{"dataset": "telescope images of galaxies (Galaxy Zoo DECaLS)", "grayscale": true, "rotation_deg": 10, "cutout": 0.4, "norm": "batchnorm", "hidden_act": "relu", "depths": [3, 3, 8, 3], "widths": [160, 240, 352, 528], "init": "xavier_uniform", "optimizer": "muon", "epochs": 62.6, "final_lr_fraction": 0.01}
Rows from block 5, named by matrix and row number. Rows with one number belong to one channel. Each number is 500 + 40 x the weight over its row's rms, rounded and kept within 0 to 999. All counts start at 0. Numbers have three digits each. After the name is the row's rms in percent of the matrix's.
# convs1: first pointwise conv (model.blocks.5.convs.1.weight, 240x240x1x1), inputs 0-239
# convs3: second pointwise conv (model.blocks.5.convs.3.weight, 240x240x1x1, transposed), outputs 0-239
convs1.205 086:522377516496450449462507475441483433585508518516450499554534531541532451517473479566574534483533542467522462463528490482516493477468480535469596480496483537549523462547531516561550473446426436420520515448485461484455541510550461504513550501431504492445518516536475599463509537522491523469528446540503520516535547565481481532467443456459523582539498493491503520512508500473534511422470450518547547588545498481396521517521500555494506546446533487484439373476530428453501507526505483465367506532460481410461533531499515461526522568554520449466512490530558524489477515434497494589497527466527480573555559533512526502467497496433540537519501466552479481507499482531504547531481517497507439514493485492499504534479533506523527
convs3.205 079:491574457389524529567524482484467593473470459521449521546528490475483501487495525503527561493455461405489506555463491455492423559521501505482460460546542548488525381475548527478516498531528531560497514469482487458487433428558510472461461564534442451546431511505421488486573529586470536457395454559451503506476468565524519560528521486471531478537491473518455501466589482498446446505453452508457544513474449486517421498504484475505439497496531465530533523462585447532503477524512484499493437519524503439470476497606443461504480538557475514421478478523471466485545445488562514517517549534551535452465503475483491512505414532544522521471513451463443495465428453510481531441482493445505514542517498461466470483519488531468492
convs1.206 098:520492478454526508530470538554459501498445483521547506536489480456464494456528508468464601558552496549540515461464505501517498509502542496464610531505488517517494463530467511461483527458414487569482497510494569545481522536494426492483514526551495495508499548540625464530486410491504555541533517539592489464488438444495425464542497532492528534504504413470469468507486465502493486497550517557432556635430523517537497552482511500614496525481474439493506550567500457431418472526508554538531483452508479463497537520568509514464446536495419526543533497484523479567497456526450572477480539559537469480441547452508474446516430536554491434413522525466517501448468526487521500501416499459503486463493555504539492500493498543470483
convs3.206 088:466491487450589472505462519517446502492539487447507432494473550496440401523400509532415527519429510495453408557495558501466465498506480456512528544515448489538490533482510513482448465483522418517463539464529446506485457462489584446508498532519526517448543506508425487504457505470457444492525477537491519472504521524508503382436506476512488458428518614498528475527449515540473517486536517519481476511517451475499506550537509501520462447478436490451528492450499447454552502492515426520550563538515507482514490405524436440458486482503531467488540586532489513509548461488486385513545527467545521564471504543431452436502505516503465584472392446516515476458538519507539448529545544531477571506511443500495502540500448502530557
convs1.207 111:469437483455483527494489457444520481548567486525486467517459514506453510439474529544556519489544560492531491481511539530495501498536569516550539498527453506513492511461500517407515543498495496560466502558540479542458474496522562519521507506522451531518596443581390496533491471479456507465551482461446534489555442592551522455502478494489486566468542484493473486526481522436585535520536456464485489527474486533498563416509493509523529431512473522543540444460429416490485495520521468547491506487562479607429498430493450526553553528519510508524537565518442515455431454361529478532478545440478479465507542533540477437569524472531519467496506476542476403498521499517475443555506461545521570470478489447504507496463574521547473
convs3.207 128:504520470489521440459423490475435449472550438508484553475516536491437578472563561539552487528494516528479505504510490472572444537537488474424483458451535487484476480507548528542481413524500524492476557524475497508560417415511540442482518493542527422473473479528530510467496432477460506426545514510481468551500525523468542497473484517480515499512431524486516534414512507540548552557443490473503475518466480485506599453436437428432486447555467574518518444484438479470505456543470492487521538540476496486479607509571479568475493466568512495500535432482474540500483487481537506472478529460475488434551570577497538593413509490456453515511456537499507473496458440517501471497523473412612442512458486541462514482528527487505492
convs1.208 105:462442454455534535515555491610447532505545520486506527473519494477563496504507578520506452520462559453523505507575525543377554467567465436531426436597536534544509545479453595491437554484534488565481502449522513476514507483509544474494528512513522486478529517476486481548519542513527505494513474470485496474534400471461444480482503520465490489517477543509500447512519473445538513508527488527451443547496494508476417539486491421548518495513573481541533491552390514501502478516500447493438452498543474459533457476511531439508474528453430454524529478457557467579500504548475473469534562502523530510513558464496489509488515394422467520512551484555450548589536453528545499413471455555513479509503522476550486505414538551486523
convs3.208 096:491529581496412495484451511486593486525544530520526544534453570447447525469521468479539514514466499435533474482461529482510418478549552466587531522458509520465460467521530500477520537475528524474493478447518481513523501483495517538498383481594501513423460524420493587449484551555461550533433457544482480453498469563535501486517497572528516549509475445489508539441395525516480503511455474504430447532431493541557454554479495494531435474524491494511489539466550534536490527537471479540517492524573513519490431562493491442476497468460536494511473488458474497514496423495443462492551521482565538554514480501587437438558494514476517510451563497472475455457476551495527426442386549498464494419521467495431498504482508495511529
convs1.209 110:552533432496446529522469464477508546561585492456466502480447572538507437550504515507471410470521480468514453410523520379608486512502430453430432528540561454517527518517522487482490493531527547490510486525514434533547461479501508487569470552482464521575508515492441450529529478553486451476445481515472506560486508468547492479462524406510500536489499469450532467544518462507432434511487540493509536455503473512519506471467514508495503590475524515495506515533477472527474495456508521516491489528467476388496494442456470579485468521438484461485459436500452542543612468588515470446520553555533481561483516470430526508462527506493520442466517532496618532530476485545475515587497474546520484494479424472491464538497526439481489
convs3.209 122:557415570520548520344550468509489481437582564479570513543441532548523488539516518466466550467562529501540480508527430436460449491472559528455516514545492519490480455458521440507444551501530533495538418460517503482536479460528573487487503504466468474448535492501517503515513552460459435456457540491483493463496483542519491407496510463428472503521515486507552514528498532496459479460506610465497536481501568504445559538457467558480495454497543550468508473557538499483392430525420509463565499500527532554490552504527578511518473471510502434516509554519455488493525471514527489552470510552527486464533516457538438537470485511563471548445506424490421407399477478499494480514471483493528519502446498474497474538523464519491471
convs1.210 085:514502542488386502512436509457484520492447493497484481480551492448461533429518456498534551523502541538469533528500588595483526468483450475516526526479455552493536551501473529525446512517407491549522559506496524534456485483464479573602523513526468558513437563541462498509509492544483434458467481462471501513536465477474558467480526503495507466477524469552556529465460401472535493489468491540501456543557531522474563515518506487504454456532474538526561440441475433538506557504486514520537535450552518469474443508489474493496509514478614469560442479519489463447475491455556519510486492502542525440494587623548459504469458560492496424482502445540558479407526517497450557393483561485458500480488482442553483478485517524450447
convs3.210 084:484449512464493521527426493522512498492511462571450508517448545468529457477504457453432523451451522466507419562513535373528440508531509480457516502474500497478473473467586482486457518435524541563435544400457466505517516506496469524504496542484556506519505488477472528417476478450489393461488604512444537554513501478477540487448556543504438449462442447509564452546498465550544515554526503523532507559544503531500453523486487454558513387553513543547503464491481478437488441471477540473568494491565502548469511490533553521480490495497502467493500516529509596469513504464500466439439500457476504466555447445576508506494529517538425458490417427491466473500483493519518463439508547472474538498436509453477502476497509454517601
convs1.211 099:583478478505532457514514449476502512514496526509397478507491468476462534519522491527505502591473494524477527444510469543464449454517482537541503556514461440495513542571428476446513578503529576534547540526529484512491461499617564509501496433531486446440535492489472508502493511485455513500514504574558538466469418535438480456491517469518527503508513471515463531579526532463484486440493485482484476474470498492480528462460497451466412494495546507446524469468513526533499464462475461572456549575503473409472565368529509514450595511502582483555484454539564552492483565515576488533498538479497543544581497470550420499498505551481449493441480530548558463471463502476485521414538506580560438501529529513469518528509489497548531
convs3.211 094:386500416505501525541462450464512475571402472474579467530497519536478538601537480495527503515499554409482535515464510421553487479534428537530521436559543489503510443529485575496578511487512485475459516495532516515426560486448460521427509524486470434525495506477456543452434516518545539461546528450451476527488535447539508547480473461513543490502525508449476468526472455495509487493571478513515464525585491496517450543547542568445502568465494454585503491448512522528476453542456462515504482457555505547536503551457519526535498480584489530457517508499477545469471535491549539434466498485528522532473516512552554449454434512543535551457518484512521540506453457551509482453481507522556519509373517533477569525469538452472584
convs1.212 107:465492531477576483462504490408518517497532500429481528527562486546488504543491493378470467461479523520537516450496499480490522438534472477464567444454438575516493504492473483448501448472534504496491553543485514583481506520474502472488536438505535496448469515555485470506503462461472582510484483534497420536516589503464542515403479476517528542468544513467484416511481449410508468499453501562492556531537454537514506503524530527423517482479483552521407485475483530564523519482500442451478482559509473472357520488506486485561443450524523472469481575510446424473530458517505433513476483615524470555425469543500488471438514485559448511464461530520465546500481516459522466388465444530509490519550503548501524527500466519470521
convs3.212 086:567485558530534504543475488445464412529528500494529541514487533466450514532474529481545463504441505540563500521494539504443508538428482497508488544533481494515510477454498504522472490428534511501472431409572484458479538533491570496434501549451474561547514462506451490507501488441540537559503490486479517449454476498534494555493461486495542509526525555488489504477541392462509400510504411438517485447456503455507521473541514513481511468517478466496425548394449535491488428462483520446460490470471556417531473502528496561476439451518563530466448518510620519525470514491498551528557493436478514524499532435541540431464477530543425420431541520451484495587556555538534540463444465551484498532516524457464545474461441491536511
convs1.213 106:439534501520464504534501466504530501467399502487514508544518469438510472423436504540567506550503509491459535454527548511386512552532450461447494490478502408597453469441460407397491509478506482439515510471439525481533488480541474519567482491447409566495491514571485497626474532486534527538406555548486485544505504456524532472515520507539510472483516539515529552547475453483571450499499443520453486493494543494511491442501544475548509441547458511494467570493450426499492487516503524509473573469515496487501474423470560563458504489458490529516491525563492542526491501424504479489500445454527462533580520525528509511514511457539506445494496527551507503458513524522508513599540517540451478419502614502483496538495552506541485
convs3.213 103:446586493560451529504494511506459496520547457509516440428413508581509579463594519458541477441466560476528511432501515494416479510513496480488514465474501416477575478505491473481509550492520478506464485513513508440490501491558561559518444491606511525550510435514483451491464472490521573545570458507454450463523506460524406513578524490546546587474502512475479448485476486485497611435470538476489510503419592487499464517541494503516524495552494513565535456553545497464518514542511485451532529474497550466511484495462489500498552493471503486492525526497498543484461460551465455453538525540453540460453471451477475463513484527471506477525457551553422450510583545523510504463544506443564565456582525518584543564488492523517466
convs1.214 066:510509477569500469551514482396526481462515462441456440466513490597521494545490538509528555498518542533493411505515455508526480525411474475481509447492503480490444487548524470496524566509408506414492453499440532426464553522529546442489505513470514513490524449554532477456493491470528546517465562498491537513450552474520601449502521469465466562513514516470516481497485513470493530486471516499531459538390515489478496529531454505469472480509496509547489558457453507427504472507479570425486544475454547514462492571504477516491516487525582604432600529499506464501458487457480566421436458435423537510450434505486577538490571504429539500487487530500522564534543515540465502476478541532448535509474522550464497527584516428471499
convs3.214 065:451492501462516529506458373502467535494527469499495482451520539476544484531478528507531523549514571512514467503481458450536494441477493521589523547455496500505517537504570447532555473586542484433566467480530539531443510404476486520493523506522467433485521438460467480530477584485589480501478542481581470490456424531543481516449501494457456523546578486538438543461500508485526477447476453477508439506500414492477501531494525592551549575497522454543492549434505522484528476498453581453500485468491504497486522478524472456546484496499518571537482511499473503510477485451481448450517527526535566485463559523439479417509500538505469510492580476504422442519527580506526510558459469491547507473438496493345545501488496452558474
convs1.215 116:490462487488459461549537455466510487460422479521509433453535435414456564481575479507451531524567526440545490497544374500547484426563504560504466475528447477518466468537547516536519491514526478446608437489537565531508455563451503413506512435497496533534478494545572412465538526476468518487481526504484544517483525479511468496579501532481567506494523456482524552446514470493451513526474464441458486483495517540520461444557476489542521455459484512451471444486481508508502518514458444546513467516500483412534497527552451496463513521512434513611513451485490520498475451498480499512474531514493583545533506505465509549514510532432521504511458465485464572547513495540490501464511466371451451515490420576542476482509456542423474
convs3.215 104:462487629512437472566551519516514499548548536487545521493500517509543490514622501528461574450489547428478443551458463545515558580488455543489555477500497473454505491474550560480454477465529513503544521525463486528463515494456487431489455428549407516413578504490484492538494495495534514492519466455516521464505459506502507459472560487542569506487460526519526517549513499440489471530543556481418544547505566561486490491526445465459428479520515506425491489499561495501580470521482455450563477483423455523519492503492550484452460489484489514493473478478455470551524565527502543537577604427443488499492493517500604556473511545511532500457523500509513523495556534535508511601457520533476489523561496487497414493505480527428457
convs1.216 105:431541512557501546439507478523528570523418511464452541474504495494620480451557580524503450533437535489529534527481498495455521357510525553433478524539540553461502607461539538528443455512474516468542507468590411433536531535484538538566485496466495462585526473516425495537468520479500528470471515516465528519465586456460525536524552469556517530443462512467534501494510523468426517467548525524461468555479471533536471555516513526517471544433555502507533499517496546516500486539547496507468490553525467498483527530510509476487532486427514535519516496511568596471490460485582480479522474558498498514545535449501525481495406540481460533546567510458518490463505504535521500488514527518499480514516607499550478542548482562425531
convs3.216 096:504456563517476457512542534529428476525478444551499446494473462531451506495503559539481569533489486565494526409411468533528509428449503512466498518499470462451505513517486517605510469510432557487499467552466439530473531523466491383548512534465499512550546494443517487567518497545542508501574547462477529499507465490510445489537490537558524496484448507456464448441552504487497499586521467568527495472546418510447521429480508546485487549422489505460452457457496581459492490448431527420462457491412483517492536537540446488523448476585445557483479521508504522469506508469467473472444571473508523455527438524562555536463495573481494494549538517506524436534494439549481518462513521552594416512491489536524475532506470539514480
convs1.217 090:537439546412486505529554558489480535445495511469468486472520523412530527541555565502432525477483518501512434499474551513551567542486511472489526498527487544534475515507543568558515466475493485485497458564501562561476478471480456477470534519509462522482477511505509549610454582414514489507472492447487431479482548426441522578530532500503499500483536487545442489491497546521484502620551542527498459542470518542564502618537494497535519535482523510517509486534500525555503461576552453504437485522496530514540459505477499554517526485499591483496544515472512481543395423457569477450515538512540511462514519501500545491488473496507533549445498559513542505498503472520395503480481462479471513564513426504603470477513551610457547
convs3.217 087:472466480474416520487492607577521526475510574496553566454433525564459522497470480511497570468512496551471447453526469510539428541416429532545432477463547478451526513478508466474437590487473511435508498563493503574526522493558433530522456561548516542481529497472518456465503490560563477467425471560463478515474468487518543544481539539531538455475552456486527509568434489470509523490580500519516511516525538515528510534467539487495457518482540521443453469527514547496527486448600517458505472445475520541465522507491548505504471489393494527420497519488453551514458447514484494468493500471402471544472497447527493481554534516523555526536510550450494436534547470517585527523522565546436481481548517420487462534485463454444493
convs1.218 099:495480613485441519568537526500540473502481404431493500370548581514569493484391487480565531461540510443512513489580548397472450501490505434546572506455502470564518485517447426513536532531487480535502488484510508480508523474579536494490520500531478529556502514482499509503497475505542525528467510525504534523468339466485501540523517541518556482507545551474447511540504485537526497527567543484452457467487499505484539495512468570423516484467603508471517525502498417451506483528502532524522518491488544519511536508416480484464478516453528429529520491511519541523520526448610498484520519559523537501492424557482471530504541514523509562528526551539501462484475561487493523579488507529550519457471485518565539440488513515435521
convs3.218 097:453491502588481517497552504511491568503443526470510505427456476435505519569503525478485469536445578524503418420504504488466550487516505600537528478434553552488489542523556530457522483500551446501490517546529514521514543503515467559520468512417590509495561538464460475462482545512445500601485464522570495536394520508494489521494470547459446471465544457558491522502488447542489508513521558548494475448517590462597519513550491569526413537543514538536522561524529506545501458480471469565426472523501496510451543535545452450465523456546512507554583514451478539482479487526537487478522502433560415523485421494479501412532515498518534503497469515503472493495536441489552509517503550515493412479489505533471572484510481480568464
convs1.219 103:506489469460522464537501471508501540474446442472528525533520532590441547544533530516527546562481513513503469598467496449527510411490421605493502463498533467559549430511459548555537532447416520541547528544531525581531487521473451507582484498518514472563474488488514487555565481409552521460525500502444533503457518486477506573468488549482491479524500551500468508465448474434439528512499476433571494576452513529510508410473520509580498459526496473419476437559495535476497481517493447504567508495464472521523493524506552367519499447547499475515550462501480445500567550537486473550521532522498448460571485520536551485477551416506493498535459562430498512501468516488527596497531464496523495540491476525482505522532525484556466
convs3.219 105:494462455484537492467476481486533530472475538475494527513464501454507496428533578495571510498530521449454462462473492487526467549446447532472495456548477550433498592483465440542442497524583538448498476517497514381559496503536418480462527514471452541468562498514486524512520476467543476527515491453590499517569521438555465482514454424495452482467461523526461454466550532430462508538525478510564471550448514432554547446508406514487524482485504502433445461460465500473513508456477444511421532505471487465496485446539426473510494555440437504526505499499562509492529486518499436601484496470508485465496606519514502460479465445457489499459555482528506495430541576492468460406565548504416520538458465458451494499458494526526453
convs1.220 102:527482486553462536467514532553485524516439496542522491540501474520467510531458481421514449516495484571527505492526477476400469582439459532456552499502554559522491540532534534534488486498520448534520479472526499461460505512425453489520483503490498470467381507452451541548537519426404513519531425483523541463505505456453376500547542547476544437456474491505512514548552518491551508539513498587508464551536521533506528494478482475465471519502452489506412524472566558499521474470519559460447536553502471455434552500488434513487429499499563475506534451444478478519502472559472497494493546595480523513478465489511474479537525526532585517523528488533459389449527508552584546441523463455544542495465529510390483561491516451462481
convs3.220 124:451554563455524564525457428489501488578492453484526410463539515460480507465503586484501530501494513522501476477480495502547464470442508547554470585458509519433560557568439466511511543547472506450526530544569536485437530518449497514529533543499486495463502591454481544565431540472488476497592468536512491481549498503534523511575497496548480488451525451453526491520506551549504546480475539532512520516476531511456548523525478439511548541507515528457479544459476517470480494548454436507463549533570510568532562535468508495466522475501480444451467507507498574417476485457470511501530537562520514529542556475553485497406519574505500434511457479498439422540479512489612460513476536484479555403416486529514429519522540434527523
convs1.221 114:535501495478553519483549447546436513531499552504606507509455494472435500525554525593476517488496577444516541579566508521496505476452544612515570529530459493484493512522522523464491510504457429497522507502545470487484488536466632482563530479533526461550540537426501446512510582468504502529478466476530499525460558484469533523529458543499520473503489459493479505555541515537492501420428458529457390489529494512479466545511421553489525509455515550483532448599467504499560538481531572449428469477445479441494497377513559531457501521535506468524502464518419435459445523450432444573536519429503483522504478451529507512510462480500499498497494520513517536460510481534482434559484470435513531512496467551550523480479520522486469
convs3.221 128:496524542471429430515467505474426488476524445517521496551535562513512418501555499513522465465497497524484552481511552519551499535523457438487482488544466530472519464511527503504556478484526597522468487537535517446450466535487459491512534534507540494435525517564580470544508542507579536488584473491452396482444473473526584480451426491519501551508480514429439524536448477460436543511505475467569452501556397504484505540515511459429468537491434555491493528566559472497522467533455505511474525450547478548469521455498468565510435513470484510524523549456537534506471536509454575550597473477503474478464493481560492518462483501510530496517568444506506557404435491445464481517525485502551495601478502451454463506578521420544515
convs1.222 077:501526486498529500510513562483494573453531514491511530470473525513535568495546520583437502513452469475506543603466435473561481576499405510498514516561464420514521442490499435466493466495479468428488428486474469492467454524485522542489535501515463443473451490458501525479445518406528508537466440520522439551560540517442571525451527451522502589451518551522552470505486535476472524514456552443477489549565511554530476576452517523528487453502423465458487532585428504495578521492521525544493524515555444464522446501470491502517477539555515465452516515526473505545453554524445451475538526531461422495509415490503508552446534491445456496518505459558487477493490491498547426467525524481475473517538544463456401511488468400567489
convs3.222 076:512494489399536527567459547442496442502490456476546442553499492468555490522458479526468488502542453466493487494458562489456484490511495479534557509514532491499584464500444531581407529508570496548411531520567513500501456524496508530433461515486494516484548545509522569522576504494445493499541457444470456477442485489399531502499497544508489497471493563560592554448512482536577510477560457511449506571555467454469534502504473481523581529476451500532499527431454461496495465439533464493484530422550487501549452460506482482485468503543460564552500487523503467470477472481529472520477456501476440518500452482481509461530594441488513545472470627474438477436535527501493430589524468541446450532544558457429502538498524513491474
convs1.223 106:488516459455494496466496481485472446455599474508493549433533519443513507528556524569516463556517508455515576466444525544499485608522483434439497515486475462416509508427508544456559507493471517499543485537549485509588503532471524562493495464511543515500593441522431488524573517569533558510513466540482511546497492520496487501510490476467506512508527453555462539520558556547553533483491440513535482555428488505538439487503512475567557454516494543509594454401442460573532573428519522516509503519533517497569534516535467553512524455555519494479538553533494512570529494535535513432497485487483475480560554531475503464464479475446559580526555472523449515429541486482428424480473519429483492533527477465570418484501495499510515
convs3.223 115:548513491523444510510513479524408457558473509454570502566466470527517589458492548442586524427558484429503446511500508537450555502466467437560461574591572473464512541490421520500492531490545477555459573436477488516530523445480527585501469503459546528408492586471471517492488521524494517543491495446585521479477478532492483536534552437510545479416552460463515492488471502474473519532500573458506480511489529467478525564542502495548508492468538470474515587497453510506527552552525529510539464453487474429532578522488529473495567538480448516456464536486557424532497443540435506480528585483574476573545488518476533527481489508452465504538477474475533553466490475502492385450488543475492457467483520520476548496498489527500493
convs1.224 088:466549426465526487450534392477511465507555538493505557534444553513442511497405505465495474519513478439550504457519479583532440533528508490519534478596485559500473509451478492544469456537441456520463468590555520469522544480461414496460502488520464463497600481527454496513494536481388511510466512432525563471526505471462521533515472482440478472576492513468484478442458528486422484491486494459559520456538548465476512450483483525548505437473528517499507507427433473582566533503507460542548479531477441460534483549501528588505464561580504507506451511476467452543525495470502555443480465494512492489560519438498508502554498484395479570531531477471440505474487492517495428466439510546527431523509594457504514506520476536482497
convs3.224 088:538488497515571593523535522482502514539452486530525510490530477461524563409501443486583495552536489459473489488466478518497447567553485541480560521451551421482508477480535526501481483506492502528458499532522495528514501475547554584524502553469446556537476617468546494508549550539476451570510460566512477516539515526468466486549498541538460556498454475482517507471462503487502559463472514512459570450582464420605484573515495488560509573508545477489533414522475416514514521560483480536469485487488519524503528611480513472484475520470476516468518507498443432537555499447491507526406567474508501576571422476543495453447450445428498528483519509493464469457495492506530422462461523480518430498568554521493535503546493470510454
convs1.225 086:449540487477482508536504539459489508480461414532469465460533501531496518545488477536533488459486530464504497523451460498522473533494536388481462478476533445495508482430546396424534563477536487517499547477591390557537470531434512456520586543489483520476400512457505525484435495547494452532485451480463511554436381489483533564454549489508471515498567531492506464519483414495496493516505445489489510468479494540479520513510505504505539557486513517499518508513525440488512474436531510481400490464474479528553572541538459513566483441505542489472477616473570468431535444472477460451489490407471520514468440455537528533415497492452521508526547509512494530578520464459492484596547505453483480477473469466489481539504490508560446
convs3.225 077:497551502517476548472480512521544457462520378453482507480521415532431510475475497461504425489484545473497486520455528458477505526506485508545534505583460518514436489446452513539541556537526462497501486521558550496565478466533525509484509436555528524530517480359438518493493499560460540517464473443483438490497444419499518545449477481474454494485420487480436472465520426544516532511486476463435545512482538439487518478457492494525388454460551492495546455551563446457496513528450483522516467454579555468511525487449461482460502513490474542456457526559462542492474513543410473411498423441482496420493481493500546440469499508510506541526496486478554527556398439517543525531484516572479544503537560535494525505526534478476562
convs1.226 112:504495438585491508537532509469515526526548484462509503455503493512535551506595607468450557554530525468472526452516521438439529579492497491511525523506523500449520478548564539531466525479444533492515503430560495516412483509499429522519552491510566510481473528473498470481536541431366497489419518550456543485508485497552401462486482506443489482472514556485463508495476533580540536491521503597423494563542465490496450460499503399476461557480493534498471493529570506512485446528479506501400464484477507517484419458469548478499512457524522510520537524467574470534548469607594468489499500544472448482408503540460501466504516507503473503527457489523438512521471462519486429486494545458508486488529454483437493454484532581485497
convs3.226 117:486503456534466466488528449489569549405411503539576473443470490521515406523524531536394484514368486466474501553502488537550511500521537449514506446534533440540525493515512509473440422525573509513491506433421462511510450448486500530506520508540459575530548465427496465410485535457468503494502532525566505495539453538492521474600431536487555485476454511493479464513575474565547492453479522470537464465557462453470536510460495514488549551482447514477465514504537483517484532477502527502474486482484435450524491493496470548568470441461417453489523545580451445460437486528534482474436454535510445439469578483499506521522440517513432475503487496491495498574514445515473513498534499426494491536525455466577531463492498527460502
convs1.227 106:480552401517528561465473535468502497489468475508549500577521443506551524543489500503545495486523510432536488524472582485509511463481529516512520527525557530594468542533485541501619581453478470578487521493472545545439499455555548439486456569465446569460500478493478515551527516485534526499535490474508480474401551514527456481440528444410498591445561558512519502557475540457445546497567511380466538518495489474509516490456482466577489492518413488530470447487439506528464514528499511581444433448508488561518501501507532489489462453521493512570534448514535537504504525449456460526489505475471524506486471543477470513524540574444482506505566504435506477508481425486564478485466428479497485548510484514562513496420477464542469
convs3.227 109:452562483498462517536451526482501455539527488512481467576507450484477507491540481445560515483449548519482448477462497569515513443469505447578585513474529502487520485581526468540537522505532550446480540526554486485533453462422529521488452455465556417454506491520523493550515516546486501487488523452531527500467541476528500466520525475535521540460559454496517435464534493451539530542552515474506477577543542523482520499524527495508427484458542501450474511494485485514584476476523592574441566620365574499484496484470517557491502512526537452501533462473475466538539466473458511468474513449489479465627535513430513506470466511435504600512456465470506492498504556474538527478469504479508529503466551441537492368545528447520452
convs1.228 091:554523536546475505434532466476462388531544479480498511539468524485536551607518569487486521497464524529452569570569452518426523461523530558537529462474529545513461473455529536496498456495552487515518500525459525492526468455525538458411504474447475422451534540446430551455491542534506488460529502552444410458477488533478456535493514495517527507507488486560514458500440474455506516468564547540523563524499557500537514513554480460484412515457487513489481524457499580418532497555555481512535476493446534523441540462517482473472462586469463436524523516449516407578456487452441486460513481486453430436472512452441435485527516446552552502456518518476479481476515486436577531495560471477482519455512515528409492477494481443489504
convs3.228 080:457564449512437491544470540481537449560557437515535495437513506514559510508525522568522555519485451531414475589473470495496539506422507542520475490556511456483485515482509465444464538533462494522507463537419530501529477482506411472537482509535538512477437479434504518525519588554521543476489469477471480500509516517507410546492458497487526523476551414522502553489516550569503522450503453451562538489510445530578544473462511383494513583478455574503461541550412400479515485515503465496447416505494469499432519548488537490482546508510471484525461516511496535489535545518506425532517532555486418534498433550506505494586464499517588471518523498510546506468445484479533476478560534510549515490433531539542502557513472563565526
convs1.229 079:515456517518477482489460512487531457498585471514529467492421469510534519546426555504499478488474527488455613563540551543496489512452473497458510481479509547457495504517558415499565491511458365472480537400526527461504503561472450483497455529497486586475525497534504445571515484496425545496564492561450578522483517498444465464450458455451481506456558504538489553510505472482540543523478467499424473516528480526527465501515501505470430452495523538477456483414511495488534482464533584496482474554434446528493526492497504463556523602479528506474438537462537466447487515496499452536482456460525472462436533610477502560502537488535495473480474514467472568452529485506571478506449547446557467470536550538595479547564525514524479
convs3.229 082:458483519453551497469517470484526506481488581470500513444523465497554479490444519537465485505483515535501561484494509528472509443500453397498539483489475466469526512409520557522523487504500474444561509516515457497500574510512434501440514438536473472445416451535518510479533577487503516477425494470570554432467520487607447419548539544389512520528522542514560461449518557576465472525511455524516554529471533464498465528462468498494503535434474459529530478523431518512517453512505498472472457506496453534585539507411514444519572482489509444568528573432453474535444490527552525514465513498484527493426608536553478497540502506466499430478513514561471473495437470529489497555577459551557517470476504513468552416538486462485493
convs1.230 081:473414529491491449412452535423497504449565532449523501447436534513484422454537536430406476487488614552461434454593538441526495502447542567448543497521505564523600487529466495564538494465510449522490467424553519474462499490511506544574520536495456525520496568465459552502527469485494443436509469492516518533465537477488548541452550520507512515494453524544517548475486554419457552495505556476533480495531519479553491497523492460511592581506463467568497497468483515469522574398599468514544511477551477470474503547476451542451482516496531499529548503458500430519468515504536473427490437542503551550508496464495503524579508513493451522498519467458471502543544493507501471525520508528469474554498582499515500461509480481491472
convs3.230 077:489440490501402546542531477485482466435450563477506529543515514508512536554507472479417457518492481417512540490412468597509517544436458522521566480526496434476530477473505570526508472507495494529511453480543507515511523504506476558492534505514532523510430548492549518438509541501522521474534581517487463483472544496542540557510450487509546502530533527562508500500509540500530426464515531510419521515498471508512540563510560485540543478440532495435463505423457571492535550499561557447512491503462497532484451543537442495482502550490504505532561505499401575498528481477474615472525462467481578471528506481532471470456479457515467422455485499588391494405472473528571447502538492516574441512445494519515445527497442550559453
convs1.231 083:516532475529480528506477520585510537490503517579514494454519517575547513524517517488480545531479541491510512542500550424518549420576516509479512466534544529533490507536497459526452479501449505483471533437490529439528520483459512407480517477505478489519470508463447490506533501479480447464551620493428466552494479556472522573449475481534565553538551500426491525486520463433473514462525436481566539504429517569447573505469466507517505464466471525502594467421497496506548507526465520472561494503549464472515543429512565512445444470528544533549547454423494480487485500585458547500470537516513422448478433433565506450520496509439479454546452476432437468532418453485500477497504446541462471540472473560535465433508448524526561
convs3.231 074:475452509478503487517474511531449420530491503491592501472506446467452490510505510458511491651460507519511491491448491504532489539511507462527581568544556493445494541521438483493430513542535524506532465490537441514480463532476501530520463459524497468459551573493549521542476588503518498508528535517560471512501450421480522471504564518486502371537498534525525457413505535511465481503480443566432550456530512473483508499466534536538530485514430583525520550472517513499480469531511425563534502516572608536473556541487429482535442521522531540524490498445453448520428608508435439463483502514583500469533573551455502455435528523518435516457472471518567448498510480437465463522542510530492538491463523517559497491497516506492502
convs1.232 100:460464467543527543589478473526505549561525426464516567529532517517456530541521526473523399414524489493484498405473467508469520429459475551428502436562539452528501530519533491509434497488511454551468457483480427447503581519434535482535492541461514487512579470440510509590565557528504515529452498525423492539475554399497525556580420477580495590464505494428527519495523474580588460504538465541479487482536485523505474524453492506538427518452485502463446495503450537460488487525497521494469480463473477508471495536487488497517575520455484481504507508532497518444539548512566491514498549543501432455529573402447531448473489498482435547500487438521550428500467535522468467485549488525488461522529525527513495523516534476472507
convs3.232 093:571465510577452523449481503492403499450481586497521514538502520555463417517543508486495520495488425479508609534532509481537465404490529553496562528520502512529455477540555469515524512529558467458503460479457475482531427496435579492540459449470488448458444500421456490539487486540507467480474480518525552555483502493506506529461503443452496466505486465528517486489429486556447527506499480512482501463480452448528515501543465435559496491529499495458529511527562489517548451544526506511532496513574571525501524525374515553547507470504500492518455498527604509490476527551455470468486493571494455450499560484460546472451534492385437505467444462480444472458587480468545528420523494452527553510407560508479554483469471540503527
convs1.233 094:513559442433491501487528530493507529588479545567507508511593506514533468457401455489458437545467443514495507490567454463530440519532555475499549483479527480523486481476489541447498512535485498516476489502432456476458514414456430501494546475416417540509519548448559501503550546497495506498496486426511488550565531473482610489534536521482466510580495471525491421456523566535538546536470513545485441500464486475556513504500559495468455455536476452526420502460510546537484507479480479551489480458573532526504512557495524470498521425503514488448455535549478493482451501497467492437512494531498451501446534433524559500570477490442521557482510583600502415566520594544533526453465494455517511488455478498540552551479492546439538
convs3.233 094:494464450490500491519576521473557493529484488520546551558516550602502454508543469502476505465452480459478568485526422518512577545481481514512559485522478476464516416466472512516488441495450512550429529453470525536489550545517488456471459553507533525545533521482489510496412489523418433410458499495502454454442543485471503443449539470470537530476532539522490513522472595440543497531506430418394508487455513578552451511449503438535493428521490470476463562479553454461450495506519479467409488498532513478481503477502509479463480556497536457550476521431521517499543523470421486482561538442495530529467452487462550507486500469430521480522435528487461481481484453456459483479540566452470571529471557457517444525474527480597574